From a checkpoint of a small masked image model: arch resnet.
Rows from block 2, named by matrix and row number. Rows with one number belong to one channel. Each number is 50 + 15 x the weight over its row's rms, rounded and kept within 0 to 99. All counts start at 0.
# convs0: first 3x3 conv (model.blocks.2.convs.0.weight, 80x80x3x3), inputs 54-79, a 3x3 kernel for each
# convs1: second 3x3 conv (model.blocks.2.convs.1.weight, 80x80x3x3, transposed), outputs 54-79, a 3x3 kernel for each
convs0.2:59 29 40 68 48 55 43 11 36 64 30 41 47 23 48 21 19 39 77 66 45 78 77 63 62 69 56 43 37 51 30 37 50 29 36 31 55 50 39 52 54 63 35 44 45 54 50 48 62 56 55 49 53 47 57 53 54 54 42 43 46 25 36 50 38 49 33 65 74 23 35 36 27 39 55 47 48 55 48 43 40 50 50 54 59 59 53 63 58 57 54 50 62 25 55 58 27 48 32 48 39 45 41 28 51 55 41 48 42 72 61 54 68 65 57 57 30 37 39 47 28 36 29 27 20 17 63 59 50 58 51 50 50 47 43 36 45 58 52 49 59 27 44 50 43 45 56 42 29 68 30 00 41 44 18 26 62 27 33 50 40 44 85 89 85 43 61 62 41 59 52 49 36 44 58 45 45 58 46 44 36 32 54 34 37 54 35 26 34 74 73 49 64 84 71 32 73 40 31 50 64 46 44 60 45 31 22 74 21 48 71 66 72 65 41 35 53 48 37 57 49 32 75 66 44 69 40 49 85 59 58 59 52 46
convs0.3:72 47 54 49 55 81 23 35 33 45 42 55 58 44 45 58 60 43 60 54 49 62 65 50 44 63 54 58 51 45 54 61 55 56 52 61 63 58 48 68 63 57 46 49 61 59 59 62 57 55 49 46 36 37 43 48 43 66 56 60 59 61 54 33 34 48 16 28 55 79 16 72 52 55 53 79 65 63 55 56 57 58 55 55 48 59 51 41 46 42 44 45 52 62 39 44 67 72 43 47 34 37 75 48 41 68 44 56 50 55 24 45 45 34 10 70 37 55 32 39 65 33 32 59 61 42 51 51 60 48 51 50 38 43 34 64 51 60 57 51 45 71 34 52 45 41 47 67 39 54 35 53 41 44 61 53 50 41 45 58 64 52 60 49 59 34 58 66 00 36 45 50 57 49 57 57 57 47 52 60 51 41 53 69 41 46 61 60 55 52 47 60 56 44 58 58 62 28 26 26 30 38 18 26 85 76 76 49 51 47 43 42 58 21 61 67 53 54 57 50 41 50 56 59 58 73 69 67 51 69 67 43 47 63
convs0.4:66 60 64 43 33 57 59 29 31 39 50 52 51 48 39 58 67 53 50 27 34 72 65 42 75 97 60 55 55 44 62 79 67 13 49 56 42 42 48 52 51 42 63 64 48 49 46 44 59 63 48 53 68 63 43 56 67 39 40 52 65 46 44 61 43 59 66 27 57 34 57 49 57 45 49 49 46 60 51 31 56 30 51 61 43 44 48 64 44 11 45 53 57 31 53 60 49 35 41 69 50 70 62 42 42 37 25 23 41 63 43 32 43 50 82 16 78 63 55 40 61 65 66 12 44 62 40 39 37 43 48 47 38 52 50 55 39 55 55 49 49 30 43 46 36 23 36 55 36 37 40 85 21 27 60 80 46 39 46 53 47 46 37 41 48 92 39 40 55 60 62 56 55 50 50 74 42 47 62 62 50 67 60 35 50 71 47 26 48 41 45 61 40 56 57 43 73 54 60 44 50 65 22 25 67 99 62 41 48 41 61 39 35 49 50 52 57 68 73 59 59 50 44 47 44 55 41 41 55 50 63 60 70 49
convs0.5:56 58 61 39 56 45 56 31 47 70 61 66 63 49 31 78 74 59 51 38 27 96 44 21 98 70 33 47 36 67 47 24 47 33 38 55 43 70 50 39 61 46 43 64 38 40 50 47 43 47 45 41 51 40 46 56 42 65 56 48 77 46 37 48 40 47 14 26 35 39 43 50 47 56 56 40 46 33 54 65 51 45 42 41 48 32 38 62 54 54 42 46 56 32 36 51 20 49 68 21 53 44 39 45 26 52 57 24 35 40 79 48 38 33 35 79 90 46 41 47 60 62 50 57 46 44 38 51 42 44 49 25 28 42 10 49 56 60 53 56 45 56 71 58 45 50 67 85 29 40 83 32 38 46 49 42 42 44 32 55 60 45 24 47 60 21 47 49 36 42 43 68 53 64 76 67 48 66 75 66 31 64 53 33 52 56 07 45 51 46 55 62 55 50 40 60 62 48 44 42 65 63 28 44 66 65 62 55 57 48 68 44 34 68 53 51 43 59 57 40 59 56 50 72 62 52 43 43 41 37 31 52 68 51
convs0.6:49 39 24 76 16 27 59 28 50 74 56 38 31 36 76 26 29 65 62 47 48 37 18 30 37 43 66 58 58 37 60 69 60 47 49 64 48 44 37 49 41 45 64 55 45 52 55 39 60 45 54 62 51 49 57 48 50 42 69 44 50 55 81 34 29 53 65 00 33 72 67 34 71 63 40 50 49 60 42 19 55 61 48 38 71 65 51 30 48 43 61 39 58 45 42 52 43 65 65 54 38 45 53 54 51 36 40 53 43 35 12 06 99 86 20 20 85 47 44 45 42 37 36 47 51 47 49 46 27 53 38 49 42 44 43 50 42 26 49 19 39 55 77 24 39 31 30 46 51 12 47 48 49 56 52 40 43 43 57 46 46 62 45 38 61 68 31 41 43 68 38 79 66 59 30 52 74 36 45 48 71 32 49 72 36 62 50 68 37 62 46 54 69 48 42 50 89 58 50 62 55 43 28 63 41 39 58 60 45 38 53 70 35 52 24 29 50 56 53 45 71 59 45 56 53 57 63 48 49 40 63 57 22 52
convs0.7:77 40 09 50 60 72 42 60 63 40 49 45 38 57 39 33 44 45 47 09 37 45 14 42 55 35 26 48 55 63 52 48 63 56 55 60 55 56 39 52 52 45 50 52 54 51 47 39 48 51 56 50 59 65 27 43 66 36 34 64 43 44 60 71 42 28 56 43 52 74 21 64 48 46 52 43 54 55 43 58 48 36 48 71 50 56 74 46 58 72 33 56 74 41 53 82 34 44 76 39 43 68 43 47 61 39 49 46 99 54 11 98 52 26 62 47 00 55 40 53 70 49 67 56 54 88 60 61 56 57 54 60 62 65 68 55 69 52 36 62 64 40 65 57 44 40 56 35 39 56 62 55 49 27 48 52 37 55 58 34 50 52 48 46 41 31 43 61 30 46 66 40 33 60 46 44 55 46 44 47 44 65 71 51 58 85 39 45 83 46 64 67 41 61 91 34 45 72 35 51 36 30 49 34 49 48 44 68 58 23 74 25 12 51 08 28 34 53 57 42 60 62 42 56 59 50 38 32 46 55 38 36 62 56
convs0.8:70 76 70 54 44 16 52 46 31 92 60 51 19 40 78 90 99 53 52 45 72 54 18 49 19 33 38 50 69 51 64 60 53 45 51 62 45 45 32 42 43 34 51 49 38 50 44 33 57 53 44 49 37 36 54 54 65 55 46 45 48 36 41 59 76 46 66 57 33 65 51 30 15 29 46 51 39 47 76 35 34 34 54 51 52 54 33 54 50 42 53 46 19 40 43 49 83 60 43 80 57 42 38 32 29 42 53 46 26 28 31 67 26 40 46 33 41 58 59 31 28 27 30 67 59 13 50 54 57 44 37 34 46 51 38 61 45 45 50 52 41 40 47 38 26 68 68 38 39 41 33 33 38 37 35 47 39 18 30 66 36 41 28 45 63 49 55 41 64 49 60 69 61 60 63 53 57 51 48 63 57 68 34 55 53 42 53 59 39 30 39 57 51 60 46 42 52 45 44 65 64 79 25 37 63 59 63 39 45 44 50 30 28 68 28 21 73 48 49 67 56 68 52 52 64 61 31 46 61 31 36 50 52 47
convs1.2:67 32 76 50 22 49 66 59 67 40 64 51 49 60 50 32 50 34 40 34 61 50 37 71 49 41 51 65 55 52 42 28 44 41 32 39 36 48 31 51 55 50 59 79 83 34 42 70 36 30 26 68 62 42 29 53 37 50 44 22 43 54 42 51 41 67 45 35 61 58 51 47 48 34 61 39 31 50 45 55 80 54 58 34 60 78 64 60 67 78 57 69 58 41 70 39 44 65 50 46 43 49 44 49 63 42 48 46 56 35 41 64 35 27 72 55 60 62 56 26 56 62 37 16 24 10 47 40 50 13 00 16 51 54 45 67 48 55 46 44 42 70 58 71 57 28 39 42 25 48 55 34 33 40 35 43 42 74 58 18 54 21 59 49 39 68 68 70 51 38 52 51 53 42 61 69 34 73 87 68 32 42 24 29 57 60 45 62 37 48 20 52 48 62 67 15 36 49 49 51 45 53 41 52 45 31 45 50 33 32 62 42 17 39 28 57 82 62 81 65 61 59 60 59 46 55 62 56 54 42 71 17 14 50
convs1.3:54 50 60 52 70 50 61 77 71 54 54 55 35 18 24 55 49 36 37 46 43 56 25 45 47 57 49 70 39 49 54 50 55 62 42 54 42 39 56 87 66 62 44 64 47 49 77 60 46 46 50 51 57 49 66 34 44 40 42 45 46 32 34 53 50 74 37 67 31 66 68 61 28 57 67 54 53 44 49 49 56 39 60 44 41 60 70 48 54 52 80 49 53 64 48 66 47 42 56 35 72 57 40 64 55 45 77 52 69 60 25 49 57 53 51 69 65 57 55 85 49 23 49 51 34 58 41 34 39 17 41 23 48 60 41 13 21 52 41 59 54 49 58 43 44 55 52 56 57 49 36 55 61 52 70 38 71 50 61 56 61 47 40 54 64 58 80 84 38 52 71 46 34 38 36 68 52 49 59 67 30 36 42 59 39 51 51 59 26 43 60 64 61 44 42 49 47 62 50 58 71 32 32 37 59 66 59 56 36 58 23 36 57 41 53 56 55 72 40 75 66 52 70 64 67 71 74 39 49 27 76 43 46 55
convs1.4:55 42 49 79 63 69 03 54 59 44 25 37 60 37 71 56 15 73 50 45 30 61 49 57 47 57 25 54 59 60 49 38 44 57 25 38 35 41 43 32 35 66 43 44 50 43 54 40 68 56 52 48 58 18 59 67 37 61 49 51 30 57 38 55 46 39 53 56 51 26 51 61 60 59 56 57 64 58 61 47 85 61 65 80 53 65 72 58 56 50 40 43 72 25 32 17 37 84 46 62 71 51 63 66 49 56 96 83 45 53 65 59 65 62 67 63 77 52 43 28 43 58 42 37 37 50 47 32 23 54 50 74 64 47 56 28 60 55 25 50 48 54 70 34 65 74 39 32 55 42 67 24 37 42 42 52 42 65 48 41 25 58 51 71 69 58 44 59 56 70 38 50 50 33 46 68 83 50 60 53 76 48 49 57 65 85 47 46 34 52 51 49 63 49 67 58 59 41 41 18 52 49 50 40 72 81 60 51 61 63 57 84 62 58 50 79 63 70 69 52 60 62 50 58 84 43 29 70 24 28 55 46 35 30
convs1.5:34 35 64 52 63 82 50 38 60 42 51 34 45 44 20 42 65 29 37 34 57 62 45 99 49 36 71 40 32 47 56 25 41 43 32 50 48 41 45 74 58 46 57 53 17 54 19 71 51 35 38 46 47 33 58 55 49 75 65 61 45 38 48 51 40 73 61 59 52 62 56 66 53 36 44 41 38 35 42 40 07 67 73 42 61 59 32 45 61 22 57 73 30 50 67 30 41 54 10 45 68 76 48 59 75 20 34 49 56 56 37 53 71 50 45 52 55 41 34 44 52 52 54 56 43 48 49 19 21 45 00 00 41 33 29 66 60 60 51 43 68 56 49 83 58 57 59 47 35 35 62 66 76 25 48 17 50 75 28 50 54 54 29 38 43 45 51 47 67 49 59 31 61 49 12 53 58 35 57 52 42 75 52 49 80 74 35 36 64 41 50 73 45 63 68 53 64 63 56 61 62 44 45 67 39 50 59 56 43 69 45 66 88 35 31 41 47 40 41 46 40 64 41 49 57 60 50 58 41 63 45 43 54 44
convs1.6:60 38 45 59 76 64 30 41 65 50 28 48 43 35 53 53 38 47 71 41 61 68 47 36 59 40 64 45 53 23 42 34 40 48 45 52 69 48 78 44 46 71 61 40 60 73 50 39 50 51 43 63 61 50 53 53 56 56 45 45 40 64 37 34 65 61 35 44 76 64 50 74 57 46 40 44 68 54 83 66 45 55 66 65 44 69 47 46 34 18 66 53 39 16 54 52 23 51 52 55 58 43 65 75 64 65 96 43 33 52 65 58 42 67 51 65 51 35 52 24 42 12 43 59 51 48 37 19 40 46 34 24 32 53 20 52 39 48 24 43 40 52 45 59 34 33 50 34 32 47 60 41 67 77 68 46 71 58 39 42 58 26 60 48 43 55 56 62 77 93 67 62 73 51 66 58 74 72 65 59 30 40 74 64 48 52 40 34 63 78 56 68 38 50 53 59 37 60 44 70 65 46 52 59 44 44 51 23 60 46 66 55 80 60 45 64 46 62 48 70 92 47 44 59 22 39 49 54 54 43 38 42 33 38
convs1.7:67 56 46 32 41 33 52 20 23 47 30 43 50 47 51 61 67 41 25 67 75 17 38 95 38 45 84 57 34 58 62 29 28 62 28 24 59 64 53 45 74 35 46 92 47 63 41 54 69 47 55 59 47 54 60 55 58 43 60 72 24 54 51 62 45 35 49 40 43 55 64 40 44 43 56 30 36 58 38 20 49 50 71 50 59 43 42 23 60 28 52 41 62 56 41 52 52 65 53 36 46 56 30 48 59 18 74 37 48 73 48 57 40 53 55 28 44 48 32 46 28 44 30 50 49 31 49 67 59 46 35 64 49 27 68 65 85 60 54 74 54 33 53 58 43 64 50 57 64 27 65 63 41 24 53 38 42 33 63 72 49 55 61 56 49 61 49 58 68 50 51 64 55 50 57 56 42 69 66 38 64 56 43 48 54 32 60 54 49 53 68 67 71 70 88 80 77 85 58 32 30 45 46 31 42 59 41 49 51 54 93 62 49 84 67 52 36 40 40 45 31 50 68 33 49 40 46 36 69 36 32 89 67 50
convs1.8:69 52 73 67 67 45 54 52 59 23 27 55 76 57 62 40 48 71 53 49 43 65 46 51 38 48 44 47 36 35 51 33 50 53 60 55 49 46 34 59 40 46 67 76 51 36 29 45 37 15 31 54 46 43 46 45 66 59 58 57 43 43 32 28 39 44 44 67 81 64 84 75 53 53 28 47 70 43 45 48 10 39 57 19 34 32 41 40 48 44 59 68 65 35 54 50 61 36 39 58 48 37 38 54 52 60 59 52 41 40 39 43 43 64 70 41 31 52 44 50 41 48 23 32 27 32 61 34 18 51 34 23 51 34 44 46 46 42 32 33 22 47 26 23 26 37 30 43 49 23 25 72 85 70 62 34 31 22 18 47 67 80 59 57 55 53 61 80 53 61 60 43 52 58 49 52 45 40 47 58 59 57 53 64 35 33 66 60 57 35 27 38 49 65 51 47 61 63 46 48 49 62 56 78 59 24 44 70 65 76 51 52 66 26 18 47 64 48 30 51 43 32 58 61 60 48 51 32 55 58 47 46 72 90