{"arch": "resnet", "model": "masked image model", "dataset": "photos with spoken descriptions (Open Images, Localized Narratives)", "train_examples": 203450, "image_size": 32, "crop_scale_min": 0.7, "horizontal_flip": true, "translate": 0.12, "method": "simmim", "mask_ratio": 0.6, "loss": "l1", "norm": "batchnorm", "activation": "relu", "channel_attention": "eca", "depths": [3, 3, 3, 3], "kernel_size": 3, "stem": "single", "avg_pool_shortcut": false, "widths": [80, 128, 240, 416], "init": "torch_default", "residual_init": "zero_last", "optimizer": "muon", "muon_scale": "match_rms_adamw", "lr": 0.0029, "momentum": 0.9, "nesterov": false, "orthogonalizer": "newton_schulz_5", "adamw_lr_other_params": 0.0013, "grad_clip": 1.0, "ema_decay": 0.995, "steps": 5300, "batch_size": 192, "epochs": 5.0, "lr_schedule": "wsd_sqrt", "decay_fraction": 0.2, "final_lr_fraction": 0.01, "warmup_steps": 1060, "weight_decay": 0.4, "adamw_weight_decay_other_params": 0.05}
Rows from block 8, named by matrix and row number. Rows with one number belong to one channel. Each number is 128 + 32 x the weight over the matrix's rms, rounded and kept within 0 to 255. All counts start at 0.
# convs0: first 3x3 conv (model.blocks.8.convs.0.weight, 240x240x3x3), inputs 81-107, a 3x3 kernel for each
# convs1: second 3x3 conv (model.blocks.8.convs.1.weight, 240x240x3x3, transposed), outputs 81-107, a 3x3 kernel for each
convs0.79 [123 124 120 143 161 108 104 123  88 153 117 134 100 149 102 138 111  83 156 129  99 150 146 140 134 119 171 118 128 146 111 103 162 125 125 108 145  69  74  93 161 176 129 156 248 144  99 142 107  87  67 117  93  94 162 138  83 122 120 118  91 144 248 126  92 115 127  43 142 153 169 137 111 144 128 136 136 123 146 193 139 128  93 117  95 146 149 128 143 144 157  95 138 118  98 206  87 117 167 123 153 145 116 185 163 114 114 175 145 114 115 115 122 161  82 138 200 115  74 160  89 132 121 113 130  93 157 107 138 155 148  91 172 135  80 120 106 130 109 152 146 118 192 179 133 110 113 103 169 114  88 105 143 144 121 162 148 179 108 128 101 136 135 121 124 118 129  99 130  74 126 152  77 121 142 121 123 129 131 136 120 115 117  95 102 235  89 134 174 142  71  75  87 169 104  57 138 149 128 143 140 133 138 162 120 212 112  82 128 101  93 129 187 129 159 139 146  92 134 140 103 151 138 130 159  65  81  75  23 132 162  78 106 130 137 112 121 112 183  70 126 152 156]
convs0.80 [138 130 176 139 127 146 133  74 135 138 104 106 124 150 135 134 119  68 111 125 151 116 126 131 113 124 176 134 137 118 124 127  88 123  90 131 157 175  74 112 137  82 107 107 125 167 102 128 136  92 124 142  80 119 116  98 163 110 132 125 174 170 146 164 108  89 138 105  86 128  75 165  74 110 154 108 124 111 124 142 122 172  81 148 127 115 104 107 109 115 127 122  87 131 128  85 116 181 156  93 119  77  77  93 121 119 125 137 112  51 130 133 133 111 118 117 177 150 133 155 113  98 109 111 100  89 143 145 140 147 105  90 113  94 111 126 139 148 121 120  90 159  68 165 151  79  95 203 162  82 139 115 104 145 167 162 136 149 122 104 104 104  93 145 150 123 106 153 131 136 139 149 121  96 132 142 153 129 143 119 145 120 108 171 134 131 104 118 169 143  82 182  73 128 177 137 176 185 128 120 108 118 106 130 123 156 131 175 172  91 125 161 121 120 163 131  97 123 121 116 114 150 149 101 138 125 124 148 115  76  90 106  80 177 105  99  95 131 109 126  79 109 135]
convs0.81 [153 151  87 149 197 118 179  83 108 145 112 101 130 152 130 119 154 126 105 179 108  93 147  56 105 129 126 127 109 108 127 144  95 145 158 107 124 164 187  94 105  88 119 108  85 138 140 108  72 137 130 134 191  58 101 100 117 121 141  70 177 107 101  92 117 143 114 120  95 102 170 117 162 167 105 186 155 121 135 136  97 149 170 106 135  73 147 121 148 149 122 155 201 125 141 103 188 102 151  97  55 151  96 127  98 134 136  98 151  76 110 129  72 122  92 155 126 156 108 126 133 142 150  97 104 127 214 128 139 120 112  84  96 156  75 145 105 190  73 162  85 109  69  57 158 156 105 115  84 108 125 177 107 141 125 147 117 113 137 127 115  95 110 155 122 129 134 102 128 122 140 144 149 105 114 142 150 100 157 133 137  92 139 136 144 136  87 108 146 100 122 166 148 128 128 199 148  74 155 110 183 160 125 161 103  77 125 147 161 156 114 128 232 116  64 199 111 143 120  66 133 135 110 157 169 204 147 141 169  84  72  85 187  25 154 123 177 156 172 187  95 102 117]
convs0.82 [129 153  50 166 141 136 124 153 161 151 128 137 154 155 145  98 136 125 136 113  67 128 128 122 112 114 126 126 124 116 101 150 101 170 146 167 137 100  32 156 116  35 168 135  92 116 100  86 120  93 120  71  77 127 108  89 106 184 143  97 150 149  83 119 141 127 162 140 154  73  25 138 125 178 170 200 134  91  75  86 122 147  92  90 142 115 118  87 104  97 150 153  82 146 172  93  86  74 142  63  87  92 129 144  83 109 113 144  82  57 142 104 133  85 149 100 111 159 158 103 122 118 147 185 155 124 108 126  75 107 139 142 108 132 149  94 105  83 123  94  93 105  59 141 114 127  89  89 117  77 122 133  98 118  60 107 118 137 162 134  97 125 131  74  96 179 102 110 161 119 160  25 112 102 153 107 157 104 144  83 131 106 151 149  87  62 123 134 116  93 103 155 137 141  95  69  56 151 157 158 181 152 124 163 144 150 171 129 216 185 120  55 101 150 121 107 101  91 106 126 130 126 135 130 102 103  62 119 129  78  62 146 147 144 148 180 201 150 135  88 155 169 176]
convs0.83 [ 96 165 121 138 130 112  99  71 146  74 126  42 122 138 135 114 179 113 112 149 142  95 147 106 130 141 113 123 114 126 120 182 102 103 162 142 159 137 201 117 120 158 170 143 160 160 133  61 130 161  87 133 140 186  59  97 101 137  61 148 158 149 117  95  83 123  95 154 125 121  71  55 135 173 175  61 102 168 157 145 102 117 130 126 127 146 141 136 192 152 133 137 125 147 117 231 175 196 110 147 168 146  54 130  91 102 108 104 105 171 105  77 142 255 161 255  69 134 126 106 151 125 144 177 133 211 115 148 157 118 153  93 145  68 162 102  95  84 187 105  93 122 109  79 145 233 105  61 238  70 141 194 146 141  64 125  83 128  83 138 167 134 132 109 152 166 148 129 104 101  79  98 138  79 137 120 126 132 116 107 104 138 152 132  85 255  86 121 109 150 170  74 255 129  89 141  97 143 133 117 110 138 173 102 113 118 171 110  82 152 145 119 144 137 121 110 110 138 115 136 131 132 138 102 163  91 155  96 146 149 114 120 116  90 122 156  93 174  99 141 131  80 144]
convs0.84 [127 133 148  92 168 118 131 130 102 168 160 161 114 158  72 136 140 117 161 179 150 137  80 154 104 127 204 143 135 139 175 121 218 162 144 156 144 111 111 142 152  76 123 126 160 174 125  81 167  99 208 149  55 141 129 152 145 138 105 100 161 102 192 120 143 173 129 135 180 200 132 154 153  72 133 163 108  73 166 131 150 147 118  94 134 119 130 162 142 142 128 159 128 110 161  94 142 101 126 109 134 136 127 124 105 102 130 100 146 118  90 109 113  73 148 156 117 154 159  55 147  90 103 160 132  90 117 160 138 165  83 229 119 144 162 115 136 147 122 122 132 109 167 102 106 147 161 172  49 182 147  95 132 146 125 120 133 113 157 175 136 142 124 140 130 171 136 100 194 131 100 149 141 150 128 116 164  62 129 163  79 148 107 105 173  99 136 150 144 119 115 137  99 117  59 102 176  95  99 127 110  97 167  88  85 136  84  76  46 110 169 114  72 169 127 100 138 131 137 123 133  79 151 175 125 125  50  33 147  25 170 153  24  94 147 130  90 149 114  86 167 155 125]
convs1.79 [124 111 120 118 131 134 144  88 112 137 139 133 127 130 131 149 104 142 125 131  96 157 136 130 137 128 162 145 108 118 115 126 133 101 107 147 118 122 166 151 162 165 125 117 171 155  96 124 119 138 117 123 147 135 148 100 126 146  45 123 129  78 168 117 114 150 121 138 114 118 128 132 109  96  94  98 134 113 143  88  99 133 156 128 148  97 153 143 114 152 125 102  92  81 111 152 130 150 129 121 135 145  96  54 180 146 117 122 100 131 128 123 119 155 145 143 116 105 131  77 159 132 135 135 135 131 152 125 145 123 187 163 115 155 160 110 119 105 105 124 140 100 144 162 116 153  78 194  94 157 115 118 140 119 118 161  99 120 138 144 121 178 154 113 153 164 149 143 163 100 132 106 131 105 145 145  78 139 155 108 151 125 118 132 139 142 111 158 100 149 120 160 137 148 136 165 128 138 124 154 136 152 154  95 123 112 127 143 122  97 176 139 153 130  99 102 114 155 142 122 141 100  99 146  83 138 131 130 119 158 178 146 116 166 133 158 113 121 173 156 138 111 160]
convs1.80 [162 105 156 134 128 139 140 182  93 102 119 131 118 129 156 121 116 184 118 137 145 103  79 109 117 116 151 143 107 148 122  74 114  91 111 173 151 158 110  85 140 133 108  70 130  97 162  90 144 112 178 130  96  68 133 118  77 116 134  93 168 168 149 131 116 107 131 114  92 114  94 163 152 131 154 139 115 122 120  35 125  95 131  99 139 162 145 171 127  51 102 123 129  79  96 133  94 100 127 131 162 105 130 123 117 134 169  22 141 102 150 107  95  64 185  96  77 161 153 134 135 107 113 116 124 157 102 121 116 109 141 152 150 148 114 122 138 137 125 124 117 140 106 121 158 178 132  86 140  88 111 115  52 127 113 135 156 145 139 117 132 143 127 193 156 143 150 130 128 139 145 102 104  83 114 148 110 149 160 116 135 108 114 137 115 124 154 141 123 141 114 104 124 127 196 174 141 140 127 136 111 132 111  94 147 163 113  66 115 133 137 124  64  57 143 162  99  93 108 125 126  80 136 126 130 124 206 177 117 156 109 117 141 151 139 159 124 152 154 102 124 198 128]
convs1.81 [138 147 121 105 141 201 142  76 125 144 139 166 100 100 161 132 104 208  84 134 149 124 136  83 157 188 107 119 144 144 131 121  83 123 142  41  93 177 130  68 105  95 153  58 135 104 118  91 111 130 122  96 110 131 184 171 133 206 161 146 121 195 186  88 144  80 167  55  81 168  50 131 130 180  85 177 137  81 105  48 107 189 165 129 163 109 145 159 227 109  80  59 157 114 110 207 102  93 100 108 100 157 202 171  93 136 141 147 168 100  82 159  53  66 112  82 124 117  71 127 109 124 209 131 185 121 109 117  87  95 172 112 132 175  66 118 110 137 158 112 103 128 163  84 167  41 122 160 140 110 127 123 175 129 124 137 133 141  50 167 109  71 157 115  91 154 181 102 147  85 102 163 136 132 116  93 138 135 186 114 123 182 142 106 121 110 124 135  80 175 141  97 158 158 173 145 127  57 105 107  77 120 128 205 129 114  92 135 173 170 133 126 161 162  85  53 119  98  91  74 115  88 100 105  80 154  75 136 123 179 134  85 126  59 124 189  88  69 154 126 121 138 108]
convs1.82 [165 113 170  84 136 121 158  36 131 155 104 115 114 124  90 138  78 168  94 153 153 100 133 111 133 152 150 112 106 163 128 109 125 105 112  62 124  90  82 103  76  81  66  57  86 111 124 100 130 164  59 109  98 150 111 136 128 116 165 138 131 108 110 140 131 158 137 105 129 183 167 181 131 131  99 138 131 165 142 110  68 152 136  65 117 134 123 154 164 218 189 130 111 163 118 111 155 131 151 145 113 131  84 117  93 159 112  97 156 156 135 123  80  75 135  95 150 138 152 137 105  87 123 176 220  50 146 136 128 125 165 125  33 111 123 139 143 108 123 102 155 157 146 169 108 119 151 116  57  98 147 160 156 168  97 126 122 106  92 108 105  46 134 112 102 144 195 130 138 162 129  71 115 123 173 168 168 153 135 121  98 106 126 105 175 131  94 139 185 133 133 111 154 119  99 150  80 108 149 176 117 170 123 143 120 166 125  71 122 126 107 130 144 107  76 130 160 107  89 147 150 141 101  92  54  90  85 110 106 171 140 147 176 143 159 183 139 205 104 106 152 175 116]
convs1.83 [148 117 135 114 107 175 107 180 148 149 139 175 164 137  97 175  55 154 148 141  71 122 112 141 152 104 118 109 100 116 160 151 169 163 179 135 169 116 171 152 130 125 164 115 116 152 125 120 164 119  61 190  87 118 112  99 171 176 154  84 147  86 160  99 119 161 135 132  73 142 133 119 105 141  99 130 111 100 152 134  97  91 109 117 145 108 126 100 127  67 118 126 114  74 166 123  67 141 117 151  96 167 153 107 160 115 107 117 135 100 118 126 153  53 180  98 213 170 115 124 132 119  14 156 119  97 162 103 149 174 134 178 118 122 109 147 139 100 126 100 149 156  19 161 128 191 113 114 167  93 138 153 180 151 195 140 104 169 176 130 114 114 108  91 107  98 108 162 135  78 104  94 134 141 170 181  72  95 177 123 180 120 117 101 136  72 118 141 136 145 140 126 155 132   0 118 101 100  80 111 141 149 123 180 168 146 130  78 114 161  90 151 135 123 151 142 119 160 120 152 129 120 110 129 123 118 106 107 139  88 134 112 116 146 149  90 146 148 108  97 124 149  65]
convs1.84 [110 126 135 115  84 100 174 175 110 142  97 124 172 190 148 146 120  60 140 148  94  89 137 103 125 141 137 108 124 105  80 108 154  68  81 124 117 135 138  64 128  52 137 110 134 119  74 120 161 152 143 163 105  75 118 143 129  95 157 153 123  87  88 131 103 108 123 156  92 136 135 155 148 119 148  93 126  95 177 116 143 163 128 123 156 168  92 128 116  73 124 146  68 166 158 152 124  79 163 142 173 187 126 105 146 133 123 126 125  87  59  96 118 193  61 145 112 140 145 117 176 164 130 161 111  74 134 156 189 156 152 181 148 146 159 140 101 154 145 112 138  92 216  93 182 103 120 113 128 120  76 165  82 141 141 135 155 139 147 157 118 150 118 115 157 127 126  79 149  50 117 116  92 148 134  77 176  97  92  99 153  97 193 170  72 150 102 109 104 112  86 132 128 130  97 161 147 150  94 132 138 136  76 111  69 123 103 125  68  86 152 166  99  97  66  83 134 109  98 120 164 148 100  91 130 117 143 108  74 169 127  78 151 105 119  58 142  93  65 153 139  55 103]